Weights of a small image flow-matching model: trained on microscope photos of single blood and bone marrow cells.
Rows from block 6, named by matrix and row number. Rows with one number belong to one attention dimension. Each number is 500 + 25 x the weight over the matrix's rms, rounded and kept within 0 to 999. All counts start at 0. Numbers have three digits each.
# q: attention query (model.enc.1.3.attn.q.weight, 96x96), inputs 0-95
# k: attention key (model.enc.1.3.attn.k.weight, 96x96), inputs 0-95
q.42:498519490529506509448473468548535470489508432513489487498529475496536502517523482481472475500498480507516484505536490504499520490508501497531482503488525524515494501498499487524500531469504482531505488530448447480480531487544517518470476500521492504550491506524495500524516509504520498475
q.43:451516445481484509476451522524485501498439529444498537511495542475468459501481501492517483518495492480484504544508504504481521530509509470524476532453490500478543539483502510461492566473496484450506495485488495442510529445505523469492480515519572520470510484490498481516514524516490508470
q.44:496502464489496544512539523507524492484514508502499548468469503475456521523462501530550485474515534475486507477468559497537503502504520490522500485512498521526511517490542543471509506485497545467567496491513500480489515550488480445456511489511514509456519494500494474477495473503489532538
q.45:517519398509528479557504547485507515489497483495472478509507506495517510501484493473535543476491504501532526528505543502513502519558474459492520500507529532512476509479533469488523535468483502464547514561476462515505490486503527504530505513483496504525559493504486469470512499493499542482
q.46:489454468504481510511451458525547457477476512471507456512515490491480495514502517501483539506493450473508477504482491460497531462506491511528508434536545480524504506487478478494526504473485458473538480509487505509509498502498516541497508469504567493521505530527488508504470507499487510523
q.47:480519508507466504470490481519535495479490523519502488456486458505535499519480493484514524531453485528478460551515497486462510502529511494483512491515497504497516518480540484499482524458475439503497439490486498498477502507518475525511523495494488446513517531480550539494510503512542540501
q.48:496463461489549506484487488483455557498500529472525498497487486515552494505490506513512484540502530476507515523499490507492519476475511445476510498459505523507497477492542490516508518482505521497500488493482502499503470530486493505483498485493546494476504523524526496453495495538538481489
q.49:480482528532526457476498532488517473494495515470461493519558397564480510508470454499485533505484478463531502529541474473482459479550547521484518502461489494500469483466495448495467515506496464491549517484471544502498471504521500457539507472482498481499504524485526535502483426498515486501
q.50:488530494498489517493449474500507493453459509507500513519483557477490491499529476469524495458495457515522495540555500480489511457493530501492487543484520487498502459509463479502514506475490475518504488513465501521505553462511482501534475488499488519554482497542537529519508515492491476534
q.51:521510463482515510497507530503531480513545531478529474531524492522494484488502524480535488498499525535478510511518431515457481493462516503509489502498539525535526499495477472511495528489463489489508479533520523537444499514494469485472533525493496531477449521494519484484463522506517510520
q.52:553526501493478487554529525505530491510512506485497516476494533508501529501502529482520486494524523516505495487472497480525502500510516472482533579484526517498520477538535458550554520534497505516506510533460484517456506510455549525491454481491526469557494520514496506497487543517532510523
q.53:528560511463504483531546509515499485453467517495468552460491504458543469521479466484464504499522469508489474482554541500500525504525511532485528498463501466506443462519519489568455485479496533511471535473463508504470547519549511516511499486532512509497511500488542537523491513510524504532
q.54:494501467501486486489516510521459501515520494484481507524488501506493471509489489549468460493505482521475556467521472521465519549477520473492498475486518501497482541509514512449513528532481500472469524523495494516478501469492519491492496521511502557503480533505498469534541526462495444468
q.55:493507508514498476551469532433504552472520494467541482533480467514539479539487487501467530500472524468500504465522518496535491516501466528472532473498542510518502498474483492491467486506511476491458489472480501505485486484506499519467478457476483497535514523493469492487502520484515560499
q.56:487501505559474511492491533485527469533500525457496499500526494467506510504488484513484465501516490522529476506484492491503524445500529523511489515480510451449536502518519514489529496570527521497524521542500515492524503451499512520497487495520524487510461531522521514453430511541491502537
q.57:490512530522504498495474519552485447527504483497487517519589454510508526525506457456526496479513523468504495504530495484523506513506493490503516510489472503507476515488532506492515497482476536504500479493481499498497461472526511484508503497510532484478498516533526483526513520514527503487
q.58:492490480498485486492527510502486458534552549500488505531526533515477475490523509459491496482481448528503498518539541509514521503471486462476519537487474544505479494508489535512490455494476502557484537520529476481455509528498474478494518465513512477484516474470480474482525472485504493470
q.59:513485510459480537548522523485524438506553491510518493468488507508483540524508442511567536492480516512491505512532496528513524514490548419526507538503523439509453498475539500489503517442504496501478468528513489477486529531512474489546508510489489462495516455543528527444522499507481517477
q.60:519455505503503448502481480488465476501486504511554472532468533479510488516515491444509499470501488474517523516512449484477519484515490541431529523456552489523492490487447511539500488485531483442527488514454511518497466494523546498494510480508579495526496529490476480479505511477492523533
q.61:525481518522469493500473515517522489519490490516511479496501483526508514505520509534474527496506534512505529483456462506507501494493481496485501517488509478470488505534471495449520531515529506413466550516464494498497509499502509511491538547531507514514483507488487460533466466468458536534
q.62:493491474529536515497521494530448464479502475501516487505523503488506446504508469510466557479482544485514530496500484559461489520508510488478504536507508523501507537497519472445504478535508510513502529468504519465566512509515462460540541484554482471477508480514516544496480501530498557487
q.63:493470530487519470499512480501468464470519483533548488506527445503485507524480516548525502562539462502477527523533465506504572504502520477498500555488500552501470478561534532511470491497518491555494513518490514446518515497501504523547548443468543519516512490479530498533487501495497464502
q.64:543471470446539498537481514497467540509513476483463518501448498522492521525506449499508486500533504495534516566497513483543476487523499448475563482496509510488526510482519485539518512517467475495511492509466511462507495502498532507503496511489507472530515509519512489501515514511486487494
q.65:513482483499507472496476482498466519479515471475519511478506476487513520468518496479497511499490484483480518508535482500551529486473536511505532505520491522512478504518484531502483506492488514472498514508487506496484568508483468509489518476521503509546515497488481506499451510477484492494
q.66:516533513520482475495474486500511488488518520518504492501514527529510466518484492509512513528506493471535498477461528512500534510468517495503534523519488508501478473478513512504506528487462522480539504475435515505506529475507482492509510523524526477516504524494524481530468469477510501512
q.67:502510501517495485510515519472482497486509502485517486535458499516506469491469476504504496510529480500505455521548508505487499547494518499485526519456507500508495519515485543521490455497494529498479481497518517498457495494474551499494510537499500484501497484470499488496541486539507478497
q.68:489485501568503520448516494480487522536503494517477507486543482521484512480518505495506489494444484509507516495472497478479491491517509501528479468537468509506498493509487523501461481475474503494507470519513507517521472505518474529477506481505511482516521498498495475472500484467545522487
q.69:478492494467487569444451554519469529494504539479474451533518456477515519494482514520508485505492477535507526519522472486471500504501507511501449534472492451494514523484485499492495539466494503516519535495545498509477499512541462495468525466477512510530494506467500487543479487482482484529
q.70:529511487511521494515446489499482462498466526487512473485489519510493514464505513485516539454520494506485520472474480510532495486498529455525463496462540467521533506529526532456517515516487490515530496474473487475483505497501490453525513497516548495525503485543512517513491489519517496493
q.71:492481511484479463493497534484480495480486530485503507474493545494479511488512511504501480502508477522460509507518505464515509494483521482500538506465514513484505505490562495542491474518497478501485508469493523473499533507483483521511524522501491471526524509498470512510522504502496493527
q.72:512530464481517492487480526476538518542525496487493491509509489465474491478474515525481482511472457491513483466509496488532502492518518492504512493516490497492519471514494478503479522508491535491482465511486503521479543520487462520485498495528491501526511504513488511474468500505509506513
q.73:483486500504484545487467535538492544511509505433532480529511488504549495457482501495492502476448509480499540529544482506514517533484522487480471517473487492513495526457465486479476517484504479494496535527508506520499487482515454514482515455498529504526498473476487512518466526483492535485
q.74:499467534495464514536508487518489551533496459508502442543483484496541489484481504491472507540547471483507473515513502496520506476413536451514498605513525512476529507501494532476517479512501514486515515466500466513473513530471492508469488494512494516507508471478516505475495500526461478499
k.42:492517515513496472491465494548502512492518432466473512506487464510551481525509523520535491523525501444505493487484509521512533516518486495505471533489521502530497483497503545505479518460523542516513495546474449477469486471513469511473473542502483478546497505518505483541488526494512482477
k.43:466487480505537545489478531517452536461486558496470515571477541447482512508537503524520500482509507496508493569510530474467533497508529457548520497449538503504497514458496480497522538482426535504492521477501513484504501466506545472486484496531521503503523497471522505515502507527515479503
k.44:471482494490488524506559474512526474496502495493492526478439529457459566507457490496529488464496497497493499511502482496491494490510518484522513501537488502539494513469584532496498521475483509473574503487526502515490506514453513459468522487511530526496528476473489473499509459525480545510
k.45:524499461483530476487494527510521502477517486488478501506504504501454474518471448531510509478505509500515509534475519493507508540526490446489513483487516552501429542451521446507508545485456522479526494552507446521500504479481522509510511522486506472492533524505451485528511498505495495515
k.46:504476493494504505474449495547499483532490469502479448495512519491490492498513502508541496515515475526541484504481557505528523467491484520526489439530531452508520495490501494506508527457492487499526466563472475484517522525495519524507486447488518500475532518524541514514451519536480549535
k.47:478555504501469504491490500514513474514506537478521474495470461508505509499506472454482538524469512541485483510527520507466515484482496460540503483524557468506476521462519512505514530493502506481537475480485494490480497466529434547453500478500505476501482514523530534524484484519514512476
k.48:494431483514517508479477484470453566529498513542530520511484491492555495501502528529520498519537506523523518507469465527488487505485515430505525526482503526518478500526544481534465527492500481499508502491461511477516457508508502514499502516488524455465499543510502524478539497540523485488
k.49:505493559479500530517485529432517502499504482473435480482542448560514527523504442469454538490489500534540566489522483474512465498550533470512527502458480498465527503524478518513488515506524489466555509505464513498508491523519482473484502480505506498523468541532501469485493465520489525529
k.50:501530507529508518523455478485510523470483497466489501509483533488486460504527505498528480483496495498544523517550509458441515514507528512485470487482507479493478482520429481527484518474515510498527519523486501480497533493494507481532426520502487508485499491525505552493474526508479440513
k.51:505496481509484492474487533485520479528536532487512469503526477501491473497493519468549472466461541557511516463493523463484479494428509492530457525510503512539512488480520493485452546479453473502509510550495518556450471533471453459512480512491503486456473505490535468490459488492505506522
k.52:554513493498507451565492496487524472505464481473501542482480462465470494509498501486571508501513531468527492494459483475528493535504470498533533524496515485464458474523496467503550502485515516506474504501453476488424518514453514507516480499481469470545494490507500478459477514535524471484
k.53:484521505500518468501485498520524440476450530489462553467500519505506478523469462512476504500509488531507512486541529500428545482512488527465507549499523448494497521560497494527476495495485538469490528447480508526480524518561526450498518474516511528498477538508514485517464528521509519504
k.54:494476436497522518507544536562491505547517454525498495494487486507525468490477513503479472486491521470466595473517512536473520547466520482485496463453498526499482505496489471491511530512475484495490553537500488539474542487488535494511464484538541532527484524509541472501513526458512474462
k.55:494497506518477446458515501444482523484515494469508459472482501517562489519485518524474512503506526487484493487498484486513493487523508514481531466472504498519493526491517503498514459470478479498449523490491461507530503515480457499528457467452483507485513532460490487472502537481522560477
k.56:448483506546466521533499523493530489508485543489493523502531478466493514492506483496525474511501476488535493527481483521505538455518502490504503522464506428448574479524529503499490495539491490533477536549469496520500516451499522517494497507501470486491506483511474534445460494550484497531
k.57:547487525483505515502470493517500463528485506493469541530573459522492521496491518470521503487512511503516524501548484507519496521485526492505537525489458485491490494482528554546492481461488517494481498483488456511514462483516506474490496523492509458520510528531500472491506509515446522478
k.58:527463511486486442496560487477470494515556538509529465572528516510469453481532480486533501493530500520542496504549531517473533490495482472517490505483487543512506470500475535515472468524489514522555474484530484475471491538501499487465501444519497479508510488491482465492529474459509476476
k.59:495481527455459503517474484450545492472599465512519474517501491539479534524466453518507503479485510513489513491527477512508528536489522459518539567507505436512475517453495464461491524487486525502488485556515501440488515530487532512497494521473492489512523476514508524445528513553459471463
k.60:516452480468506469520479515467457480481468511512530488495477507504516478510499499484549495492501514489527553503521489478515498498491486515456490479448564540521482486529491540508483476429517492507489498496482522504554465517503468516486478520520523494489484544476498478471495507505477508535
k.61:502466477524457482482479524507505495492493490528516487456503501501514505527505479495497520494517492523482546486494460533539510520475475528508494522473516476487496480467502462463532533514509498447488544498472455533493527467507505537529529537520521521524480456484499452529438475470456523536
k.62:515504502511589570478512493537437477504515458493510476526515515507487481540520460500445491481481531484496512478544444533484537478490485482462501539514544520526534520518517465469463472556495479506518554484505507475557511475516499474530515453500504484510512473513515519511486490533492526510
k.63:473465527450513452468461476478452498457512529487534489502472452522466500513501500537480525507494478509476520526482512533464575492481537452496495503489480519466478503561472555512483493479536477511479515452475488431529470489481522524491484451477517469526513511460509478533493478506500433485
k.64:531499499489494495525498442517484511496491473474507492537524482493511458513514466473475482459523513559500529494519505487502496514532512525477518468469477536534495486497492522497495495523514519494521501448502461534484499510531470527499478436493484481498510509485510526543547530477508487527
k.65:479494518512532512474491522517526537476511462480504492489479477480496514499494512483477473480501489499510498511515490509453461471487524473500517529534523513518513482444504479479507493520524502505489488485482480487503481516504522487537494481498500495473504473482479545517497543492516495487
k.66:512486480497560491489488510506487507539490457460515504484541538496497487502514513490502507503509527516527510512483489483503479492501511459512506536477502466491495509492515520518493480509501505491499481508497535497461482495509476465502516465493477505537463459528482483513467470510528520511
k.67:484495506484523511544488500503476496471493504467518477532485508524513544477494520507517482528503503494502484499484487478481556508515450491514466493494534509512541488509468476508487509509474493486536530477488507460482499469507498523494516479498528509453530511458518472492511489501519494480
k.68:445521498523530502502538546498517471481478534474496514473537512536519492486494515511495509512488517505462495493517509494494499497522569487510479498522488472492520499487453490486519467507493510514487495536511526489507483498462494461514494477520485508481469496517483513475534505501495517472
k.69:527451479482470508519495557501489494532548500495496500502507499516447549504462494527500514527491464516537508488518522520485514476518527440519495488494496491497533537465519531482442504532519491486489526485502496485481538533517485458516484486569484479509537501475537477519509498517489491470
k.70:511481512474509479487516443522464508517529473500477505495492515483456535523520499500531514488531497528499460522491484485511451480522470521513487488500487473462444502480450491466494494541522500504540489487505502487477538482473471503510531504456458505491520546506512509520469459514482520521
k.71:488494535485496482530486505530477517502499475497524491505463498515516534534486494485492500503546505499462499516522527488484479483510491503518489508469531488513477498469486545473507468510501516486473510481492505508509506477502507486496470520508508536481492497461494512537484528489498507507
k.72:476492498452498513477526496532511511511510505489498529510515496486547518485523492473479528508472518511500493506515531480478473473537555481513494526495535475486524525506482495464473511494487499510483498500539478516488483554500487496508503523477526494479522470505537516513510497477531508473
k.73:481481492507470523492517512534519474467547507517484466481477503499483535517472492470533483518493469500553483479511487545501530478516551458494507522484532502496534476494483484481491491513495495503506523508506497450515503455531484482508516491488500496518498474506499550499479484485498493477
k.74:507486527517497503499492498499502542508540466502501521548490507493499492502522516474459494488455517520528504505501460476483498467495476462498523535518549513535499533551478496486480480521447525440507532495480497526469550467501532542528505453498510504497519505482489496468470481466493497509