Weights of a small image flow-matching model: 64-pixel images, arch unet.
Rows from block 5 of a small image flow-matching model, named by matrix and row number. Rows with one number belong to one channel. Each number is 128 + 24 x the weight over its row's rms, rounded and kept within 0 to 255. All counts start at 0. Numbers have three digits each.
After each channel's rows are labels from the 100 images, of 14848 (inputs lightly noised), where the channel reaches its highest value: "strongest on" is what is common among them. Only what is clearly more common there than usual is listed. The data: microscope photos of single blood and bone marrow cells.
# convs0: first 3x3 conv (model.enc.1.2.convs.0.weight, 96x96x3x3, each kernel summed), inputs 0-95
# convs1: second 3x3 conv (model.enc.1.2.convs.1.weight, 96x96x3x3, transposed, each kernel summed), outputs 0-95

convs0.86:141088075079112126102132103115131124109078124120122144141150153127168139116117163160101133115130124120155144152125148147107148135114121068123120142161120109210121110148130115099117158126117126123124158116079114137160164135107123146078163100091131142148126115146118150160088096119130132128
convs1.86:138113145173131094127159154116149111159172161110156144137133115127077129138094144113136161122112146136103109137127137137163096087134099134149103126092141129069114144140144079120198155112092108140117107093130109106147109141148115137144127153141101162089136113153079120102119106125134123100
strongest on: smear: peripheral blood

convs0.53:120103138126125134114109111127150103132123151107106113086136129126095125124150111164154117178091090142134167131132105124148167114127150135127104094086155129183118119141145143107115166115184114160112137162159131127179199158111124131124116125127132132135094099117094179146156159115129114137
convs1.53:140147136144135106103127123145119156136155108155083125112098153141104152114144149135124170130094153129077129149098147163118140126111113115082130142172127145108126113122119063115173104109109095120123134115112143126087046131144159126120138084108128137086154129149143105152133116101157157145
strongest on: smear: peripheral blood

convs0.45:130113115138136112138115114113096106146125137148125129068117136155141112097147132134149069140069102143158123155117110053128143095095122135116130132138118130145157088133166133101102146124121172090137137161126092125156152101154121099151108105114087093132096131132122110128102151090151162140
convs1.45:107094099143143159106117125139110154152168109101138125101144152111089090092130160103108105140142149084130111119146131144111054149110111117170139110133105113122130142101134102157115138135155110154136135108116180144077109116073125141104143169139120122105127113143147157114147096125141106080
strongest on: smear: peripheral blood

convs0.29:080157117133144083122074128115115102140108158144117141184127127143177138155154102135123127123145150114125146127133106080094132109113167102104097136130066143147110126153125149109178129147155105131144106132142102127138120086116155112058148144146149137119122164120146120120107158097142117125
convs1.29:141118147122045131130155141123116171103150105108089113122134172137084134121173167142171156147142138114134127100116156160123151126133116157168135147120141099116111141142116137131138162110115139152143140136183150139099092105142085147151127116086133135113159078115125112143145144140147168116
strongest on: smear: peripheral blood

convs0.88:163129149098116122077128104113117161108097091120105112114162141165126136088142130154076122114129146104146130116088129098166128121077106127123106132159165105150150121132165131107109146138127155153124132156109132175128155135152185118114132137110113102127139135081084108162112124163119167104
convs1.88:120121111134146135156111163128133079121132144114150119157131113082135109175067122115150095120120106141165133123110144114116141150168138118101126149111108121114157166173091103158095116123101137095105076116157139111157151127128098101135108066124153109147119127095121144106151102100130102163
strongest on: cell type: artefact

convs0.25:107151160115142147159141168139124123113141146135125109155123139131117109109132122152102151144163149114122151108154089152175181123125136117146113104101129097116091175122119163130172107099161119103178150080128127111111124138146109127106167148176177118102121149129160090110137139166162121141
convs1.25:177125142098093125123120160166138205144147161134078099148154123136144130096149184150137164117148137139123132148125165130129151115122134166129142125139148156099119086120130096114161128079151136166119140135141107103138161114141121161128107152122108131131146178153150128113121163098117159136
strongest on: smear: peripheral blood; cell type: lymphocyte

convs0.51:097148118096129111124119158136191137131113127123127125122106138116097095117098116158085155140141130082136163138105118151129118112124152127143175110140158049150132110132122111112160114143111176149131142172127140105169117094144130144050146141117128137147126118105095141134123108170145119125
convs1.51:143101105134111107157097142141089068146161112112142124110154135132107162141112157117128142143120132135109089135095128129099111158155107136055091125135150154098126123118112156130098117101153086109142141171119145112106126135158109128187104090105119155151116100151157116167125132130104148165
strongest on: smear: peripheral blood; cell type: segmented neutrophil

convs0.41:176170158124113123106130101125115142114123132105146144104154092123149170126121152166143119133067145116125139140118125123164160114093126111125113137120091164142089129137092150082149117164134163145141103134139091171127080139115157152076116152132105094143114140125126137139155071113145109146
convs1.41:104108074114130141122146135119123100159156139146155109139124149162122060129125105117131113135140104168120156100155109180112107133092087124103108109116160116125123124097140107125098126130092117079079144131135127152127116180123110104141131105116152117114157090130133149076132160178127101113
strongest on: smear: peripheral blood; cell type: segmented neutrophil

convs0.47:109123110142136127134136119181119142113133144067106146112142129129141164101142129148098112109119126163076184183142155101173197127129114163115121098111120173160131124125156114121146133153122123089118140141139111154112106117118109128183118109108135124114116097093153154125111153128149162140
convs1.47:132141097155164111148134140150155095128115114154130101162150106097155089174142106088141108102141134149056143144105135153112117114182139135127198132107156129145136157120134119097110091101171132139127125100145097083107097136119152138135104134157132119136155110147100142106105117114136104131
strongest on: cell type: artefact

convs0.28:126163149161126077076141118097138107124104135159119135116149149146153163093148127132162120181137185157158125134091076115107123161114122147086130112109119154152129088138088133137111141155096110130130140082128144141120170095117152134136129100113160121126114162136108125101151121154159115141
convs1.28:132136132083150097139141145131114150158135109152170067154119132130082092164110135150132137090150110136057169131125142133141137129162156145164134163191138142095120129143124134143114098145111112152103102166154163140143139129133125135116103095104161118118141104159121093118092125126135136106
strongest on: cell type: erythroblast

convs0.23:111145126134104125135153130128107110129151092102134116115160070130125121132151147121090111103159101109142149120108111124143137136162137091117136127112120079100125096152131151157151144097090173090112103138103104155101105091131122103085134192121121147146169130168136114182149121135094094120
convs1.23:142163136139154107118075127136155174135076120104129133067096050142148171130123121121098139150108180141100137152106105093141116105126146128118118102143165104109131113120188134129148147141137124138122127145100090147107135137132148149160125143104100111125115153117145141145117128107125162093
strongest on: smear: peripheral blood; cell type: platelet

convs0.39:143119148162156124122114110124117104108128117117086132197124090165178142147101109158084149118146126129126141147154100165151140111117119162105124130131112158079108100135089149108121125128089102099132157121134144133090139136110142114102115160113205117148117129152130115104153116115084128103
convs1.39:096111134132134088138131130120162123081130157131157134124119106158152112123119161136155122082122114126124169142114095161144146119134135096109119136152149142146135124129118152129116146124079148109078100138076064142144164181102131142141142129128159168138113129151176148156143128093119091081
strongest on: smear: peripheral blood

convs0.31:135096102116114151126122130108133139171121099168095122106127115141057123134133126177160147140125099145135138140114125135119108130103088142101132113178121087097120097122074101102152108115097119110122116171120083130146141123154116142141144117100117119151170150127151115131186113124076109150
convs1.31:096103146137127121097127179114129097117161128126149147149107124140185135157135143128063123114169108107121108130155152140138146149152181122113118123112108124143139135145157151126127139129144143123169114146155187105125156098109137166122123139175147139114150103112108148085091112153133188152
strongest on: cell type: erythroblast

convs0.32:117108102165084138119121151140143116126089104187097122127131116129129109142071101166108179119164137140098134112141145169173121116123110151105155107141132106098113184135144124128186134123117136145140131128126143150129119112154104157129152159121152122089169115126123102089099150122175126119
convs1.32:128140118108155113140136162096145126088142137085120103146111137155109122147137092137095131129093103148167153157150146080107152123154182126134123125111152115145110075145113138137154122098132111106152151125152161125109160084113113044136114105139097125121146134142137141125192113129103126137
strongest on: smear: peripheral blood

convs0.90:146151075110167173105126147119140107113124113134102116152141141101146114097156090092168098076090103142138122115137109140126105156089104120143102158113134122152150095121127116116081123124139166118100115132112137168123141111136150117138164128128077116142114157109110157117110149183127107178
convs1.90:125117186091128136113124104125114145158113125106132154165150142114154115141135154140107091117130163097168122142127132110140106090106143101139145143133116148121110130125135085092115112114189136123154123188104174142134122144143129143151084134128081115129144128151075125073100088090118133117
strongest on: smear: peripheral blood

convs0.74:107119149123136139136155134157181152148127106099147127094121131113117094105145118144086143129094112138120106174096087141136144107116140141132127127099081118118163124146161121105149161141155111132139079139162114127121129142117198152049129124103115104149144147101115115131140166155168125138
convs1.74:125096117160120124163109127125109098173163176131128121093129139166189127132085144152146136146138084134158135071125144142109127132141150110135146145167173125101155116135149099121143086103130128175124150158129095151107113126130138070159105137111115120090125122154113148134122118106145087123
strongest on: smear: peripheral blood

convs0.37:143109169178155169139128135104146116119144118144081109090115126155112104139109116111115095128097163124146105134121133162133139121085148129109099192116182147044079136105130119122100140145107127123137170127090115167145118147093143134145132135120142104145134141133108159122132152129135126125
convs1.37:144160142105094149138129115104140066112135165089136127153092108095169119111111133142104127100135089139133143092126116148120138131132148145124138109140089113180128151169144127128136149133075144116111105152125117163105128162133131107113109049108155136090129111135120160096125174125101140105
strongest on: smear: peripheral blood; cell type: lymphocyte

convs0.38:142165141137119134100175154106132123114120124152195122142152171154158149143139087135113102112113164134173128133096079141127142130136118113117114085149133088104124102118171131114111103173106122146181114099131127157118110111084157165110091133099100119140118132153127166146109105139133130126
convs1.38:145063121148165130085116167129112125145121123153110131137115152105097095115092134128132153131135094138127116135087168148100118112101101096091124173121143162110153164161098111105118119090117136079060106178128115153126104127150120098136123105130126115107143122136121118091143097130140148132
strongest on: smear: peripheral blood; cell type: segmented neutrophil

convs0.85:106156103147089108100101110142151098128126182153129122115154129156184125136151137145117143124127150144101114115124183164141151119105119118135140134156098099099123081112132114114096131123124119146140125114138139164118112140138128139090161209155133144127118134179095130151109099101173093143
convs1.85:108169146153142124177135118109088108114108137150134107125093162135086149139119162105128107151093141154121096094135098123108112159143076134136163147117124122152133131128080084091109146121131117137122156130095114124126119084112117111125143082125118089120122123083165177121115182151157134127
strongest on: smear: peripheral blood; cell type: erythroblast

convs0.24:141141098156172145102139104126144094144142150110137109113155115152131120158094116136130164115176122161111127112140096135092176106105152134117134145049131136151112085124148101172144123137150114145122121146147136122100117104101139101146123104168151112125104083140127081088101163135110155132
convs1.24:121102108135101105123139155107137148083146120125120122148105157106092145124192119134156116097122138124135132099170160134143117123153182146138082160134124133118157185143069130132135132098067150077117157111144154123133115102127114177105132121148148101151139140117136135113142093125133095135
strongest on: smear: peripheral blood

convs0.68:102075099066134127114169131096127158146081154124166146114121111113080134096125130081088089074124140121112102114135091109156102146160137101096135140150110167070103104141123154166135162131135105112115147129118141108122150108110136134115137148114127147114098124142127109147112144141134134144
convs1.68:115165137146120121112167125168123140155120076173116161142150114114176096121137136131171131129140120102151113121124174121149085119131061118125154128106116152151135169159124165102127101105124097174114134134105115143129167140126162115161123153121104149110095139120106127093104135085122141096
strongest on: smear: peripheral blood; cell type: myeloblast

convs0.44:130122168127164153124167086135137160185153155118116104120135146136145167131150112118109139172127093102168063165184136111100128117140136103139132137116142113139164103096110123124095098161099123119080127166120127090114134119117104116098153118136131131125123098146155086151142099125139129137
convs1.44:103082133100112169156074113080133110100115117143149180133150120124126114080117110151156118105142148152070170105129161122159137138124105149127140136153087142107119133112141118157148145096109173109161116113175154138141147156120129126139113147100141114138154134127094152079133125131145114158
strongest on: cell type: erythroblast

convs0.19:112116128129123108102114108132109119145116125146117121127136082092130119113115112119103107132150144106144135144145121115125098101126071114068144139109137066140097081139167136111135107144116109105093171180142142132145110136145156119134112109110123119110111140099064139162096151177134161180
convs1.19:117122120130136147121112131132119087155117125159113179098092089108095104112094147121110119116136105128155119149122121121099173175142149176115153121109142138121120140106133116103089113092136123105132088144114104142082198130148104172123145096146112113135136167162144117094142096138097100157
strongest on: smear: peripheral blood; cell type: platelet

convs0.59:130127136079123126108137076137164141153150150134088094128130144127142138104128103096124117134114121137129121134112153141136118117126072096133105132131122090172157108162174119123127130089162142093105179125176113113132109115103154156155174120137120171126126146167121113155090140127191131122
convs1.59:144149131107118149118103119115139114098121140095181125115097126127111164162122165097132147154129151163086170134139105158139139148125135159132165155150131136098123120205139121143132155129175108090100087128108135136150167152137059129127105114110126139150154145096118143118156101147124123143
strongest on: cell type: erythroblast

convs0.43:124117140123125177111210091140173125117120094129125110145159151114151158157114122135136175128146119151117136108130128158146101129151112131124110156122120120086134142105122125127129112164132129101117124110130169164117146166137149172141123132123210162122147132120117113141131108132120117053
convs1.43:157113144136128129136095150131094169109159126127175124155108147137125110105132087141121100083118134090133154113156112097114116092135127092146088104117110140156110113109120095175143117091125176109111096109109099127132134140058128098145128140107127113130084119133139158122144120105097073104
strongest on: smear: peripheral blood; cell type: segmented neutrophil

convs0.48:109121152142160136136100124146099108183126098148073149136161120124149121128170158133135112154118068093155158136143135109156123146131092069128117130138110113131117130144116148133122141128159120135119115166143144126171146108176129112124117103095120135175139100085122134152175125149083168135
convs1.48:090066144187103172130128166112106114151097130108133141123118093131157123135081151132165112136093143126106119125097139104107093112147095133098125124138154129133153130134135103132109118140093119110138072128160094138110073168171112113131126106166099111112125120165123092122108110112137124117
strongest on: smear: peripheral blood

convs0.84:110121114080173130123151161159089122131104123130179118121137118146138118118135123145122123171143143085118124151159168129149118100081096108098124178129089120105073119121154109109165133161116154145100117141116094113158152124131125109093103099130119151128133185154096155150111128127133154155
convs1.84:104095154162093141140184116092135123150184147073128117121123107112154109155120180142111153103143115142127150079104124084120112160124122165114110086123185131132144141161096143132128119113139126119126123139135144117145123153122125105126137170138144116100106099084118131085152120145148095096
strongest on: smear: peripheral blood; cell type: eosinophil

convs0.17:103146139116141146117130167146139157125123120108122119108150123095120120148108118145140156195140138126138099123116101144131132135176140160128155115145127075128143163139172097107099092119129139104088134161137143113146126172130128158172066149118130127085156170159128138123106093183125123104
convs1.17:195115116127135114132103111115110087156101120117163128140108082171130173101138114132102132073160136130119135115146131126130143150109127102121127138154132106143122108083105137150153185131123141138101117093105118127101110119148152101112139124107157124172125080122166126151155177076140120153
strongest on: smear: peripheral blood; cell type: segmented neutrophil

convs0.46:085100125102110111129197074113169136095106151153130140155158180120129115083109096141099101102104124166127103144140137098146144093118123156165113099119144167139114104086109131118180134137117105134146128125148140138123118173110137133105127137096109128119145117145074141123153154144125129139
convs1.46:162167134142160126072108142103100113125121123129106129128120105091109090096115145111156146126094144109132099134109127162121100160124101121155120126144115119158172166131135097107108085142181140129098100138137136138146140092138135162111136131141136092137096136071156124091101114074167149118
strongest on: cell type: erythroblast

convs0.12:149114080142130120130164135143162107105114109123130125118119099142135131122125155162126158103087097165121114174125101154137115151126180174144136119106131176156151105101119104087121133128111150117103109135139110141132108105120128128107098172138113126172110131093084208110146167143128141140
convs1.12:098151191110190117093147154126149150159129121077170177147169094109173141145135132139115128150133131117148123118095131123117124102112149083105095167146111144151151167107126131142090099162126117123096091131098120137120123124115113107151085112125127123131149096146123114086122133115130105127
strongest on: smear: peripheral blood; cell type: platelet; cell type: erythroblast

convs0.18:118154101110148113150144192172122133134121120156132105082171109150107131121119150143068131146154144123167158146112121136118105106129095122111104096157136110130144121110153126151116115117064160124135146151116099099124150089191141168114099114134115143151106176139118156118123103132150119129
convs1.18:163085105117106133148104150168122144155153170117096114141132164122109132138149181118161130096101147173138147122157141125123118134101115135140111155125135123154141128108127120121141084162131139143079122111123155048100101151090104157126138101132128132156166142149174105142116114084130113146
strongest on: smear: peripheral blood; cell type: platelet

convs0.15:132123117154164132154142095144131149138087145106133111107146074161118135102136123118102088126107096131103146151113117095165185153089128133118063097110119100126106125146160128091165119129164155112123119144162115121167073152096115125107138142138135133140076136110116105134125136143109160111
convs1.15:145096102106109125078127150135131113151164094140151176128145140107136153186106107147137110124101138107155140154135146114121120087177122122128178104143138124136149124160112085164123099142151092154092113149107125132126162163170149113117085160140118091099127137111142149146099129113113085127
strongest on: smear: peripheral blood; cell type: platelet

convs0.91:132117140116134134127111116064119119140138136125092125151120125128114154118109099147096142165161104097131106109116138091086115136141127126132166152131137155140106160112102141133139137133141080119128103124143125152109139173083188147144176145128149150105149116116106093170088132196177125124
convs1.91:108145134150099155107152125162139135112134128176084122147112115152120126109140131097157139072132147116093162132119122146180109131086110105118142091115092111111161152133116142116114120149105125146169133129121131132128129170157084140100138048111128104078115143144083098141119129115141154135
strongest on: smear: peripheral blood

convs0.21:125135103165138171166111118154061141145124139141133134115167076148118125130091151123116111139119151144124104119106101089116116135102138109133144145106137095152126114145169168107136111164095134103111129072134073141118100123102129128115153130153129120169099112171094122140091112119167157125
convs1.21:148162153138167149146178120177142154139117146084150157130198098141196073119144141111102102131134139147140136137120119142137114143158093122135133123122133137102174165120131107147136130146064151146089139111101105133127113117138121147142125129124132140089155169119132128117164150113149120125
strongest on: smear: peripheral blood

convs0.16:108137138113119121169156110117126172124141135119128136128164058145127130118092109119120121144143133110101110138081075119099105139124130160138144116023108144126102126140152143120128120103134113109081140149163116145143108116077163125131122146117132127118130120075083118109113150126127143120
convs1.16:125148123135127146102084113125117119115112083156107126102099137099092114120185119141128107093129114119125158108152179123127116143122167157119108179165134125144152156111095101098128145102143177086150132124112127118151121112151079167127130090132142117124151108154131116137177110093096091147
strongest on: smear: peripheral blood; cell type: platelet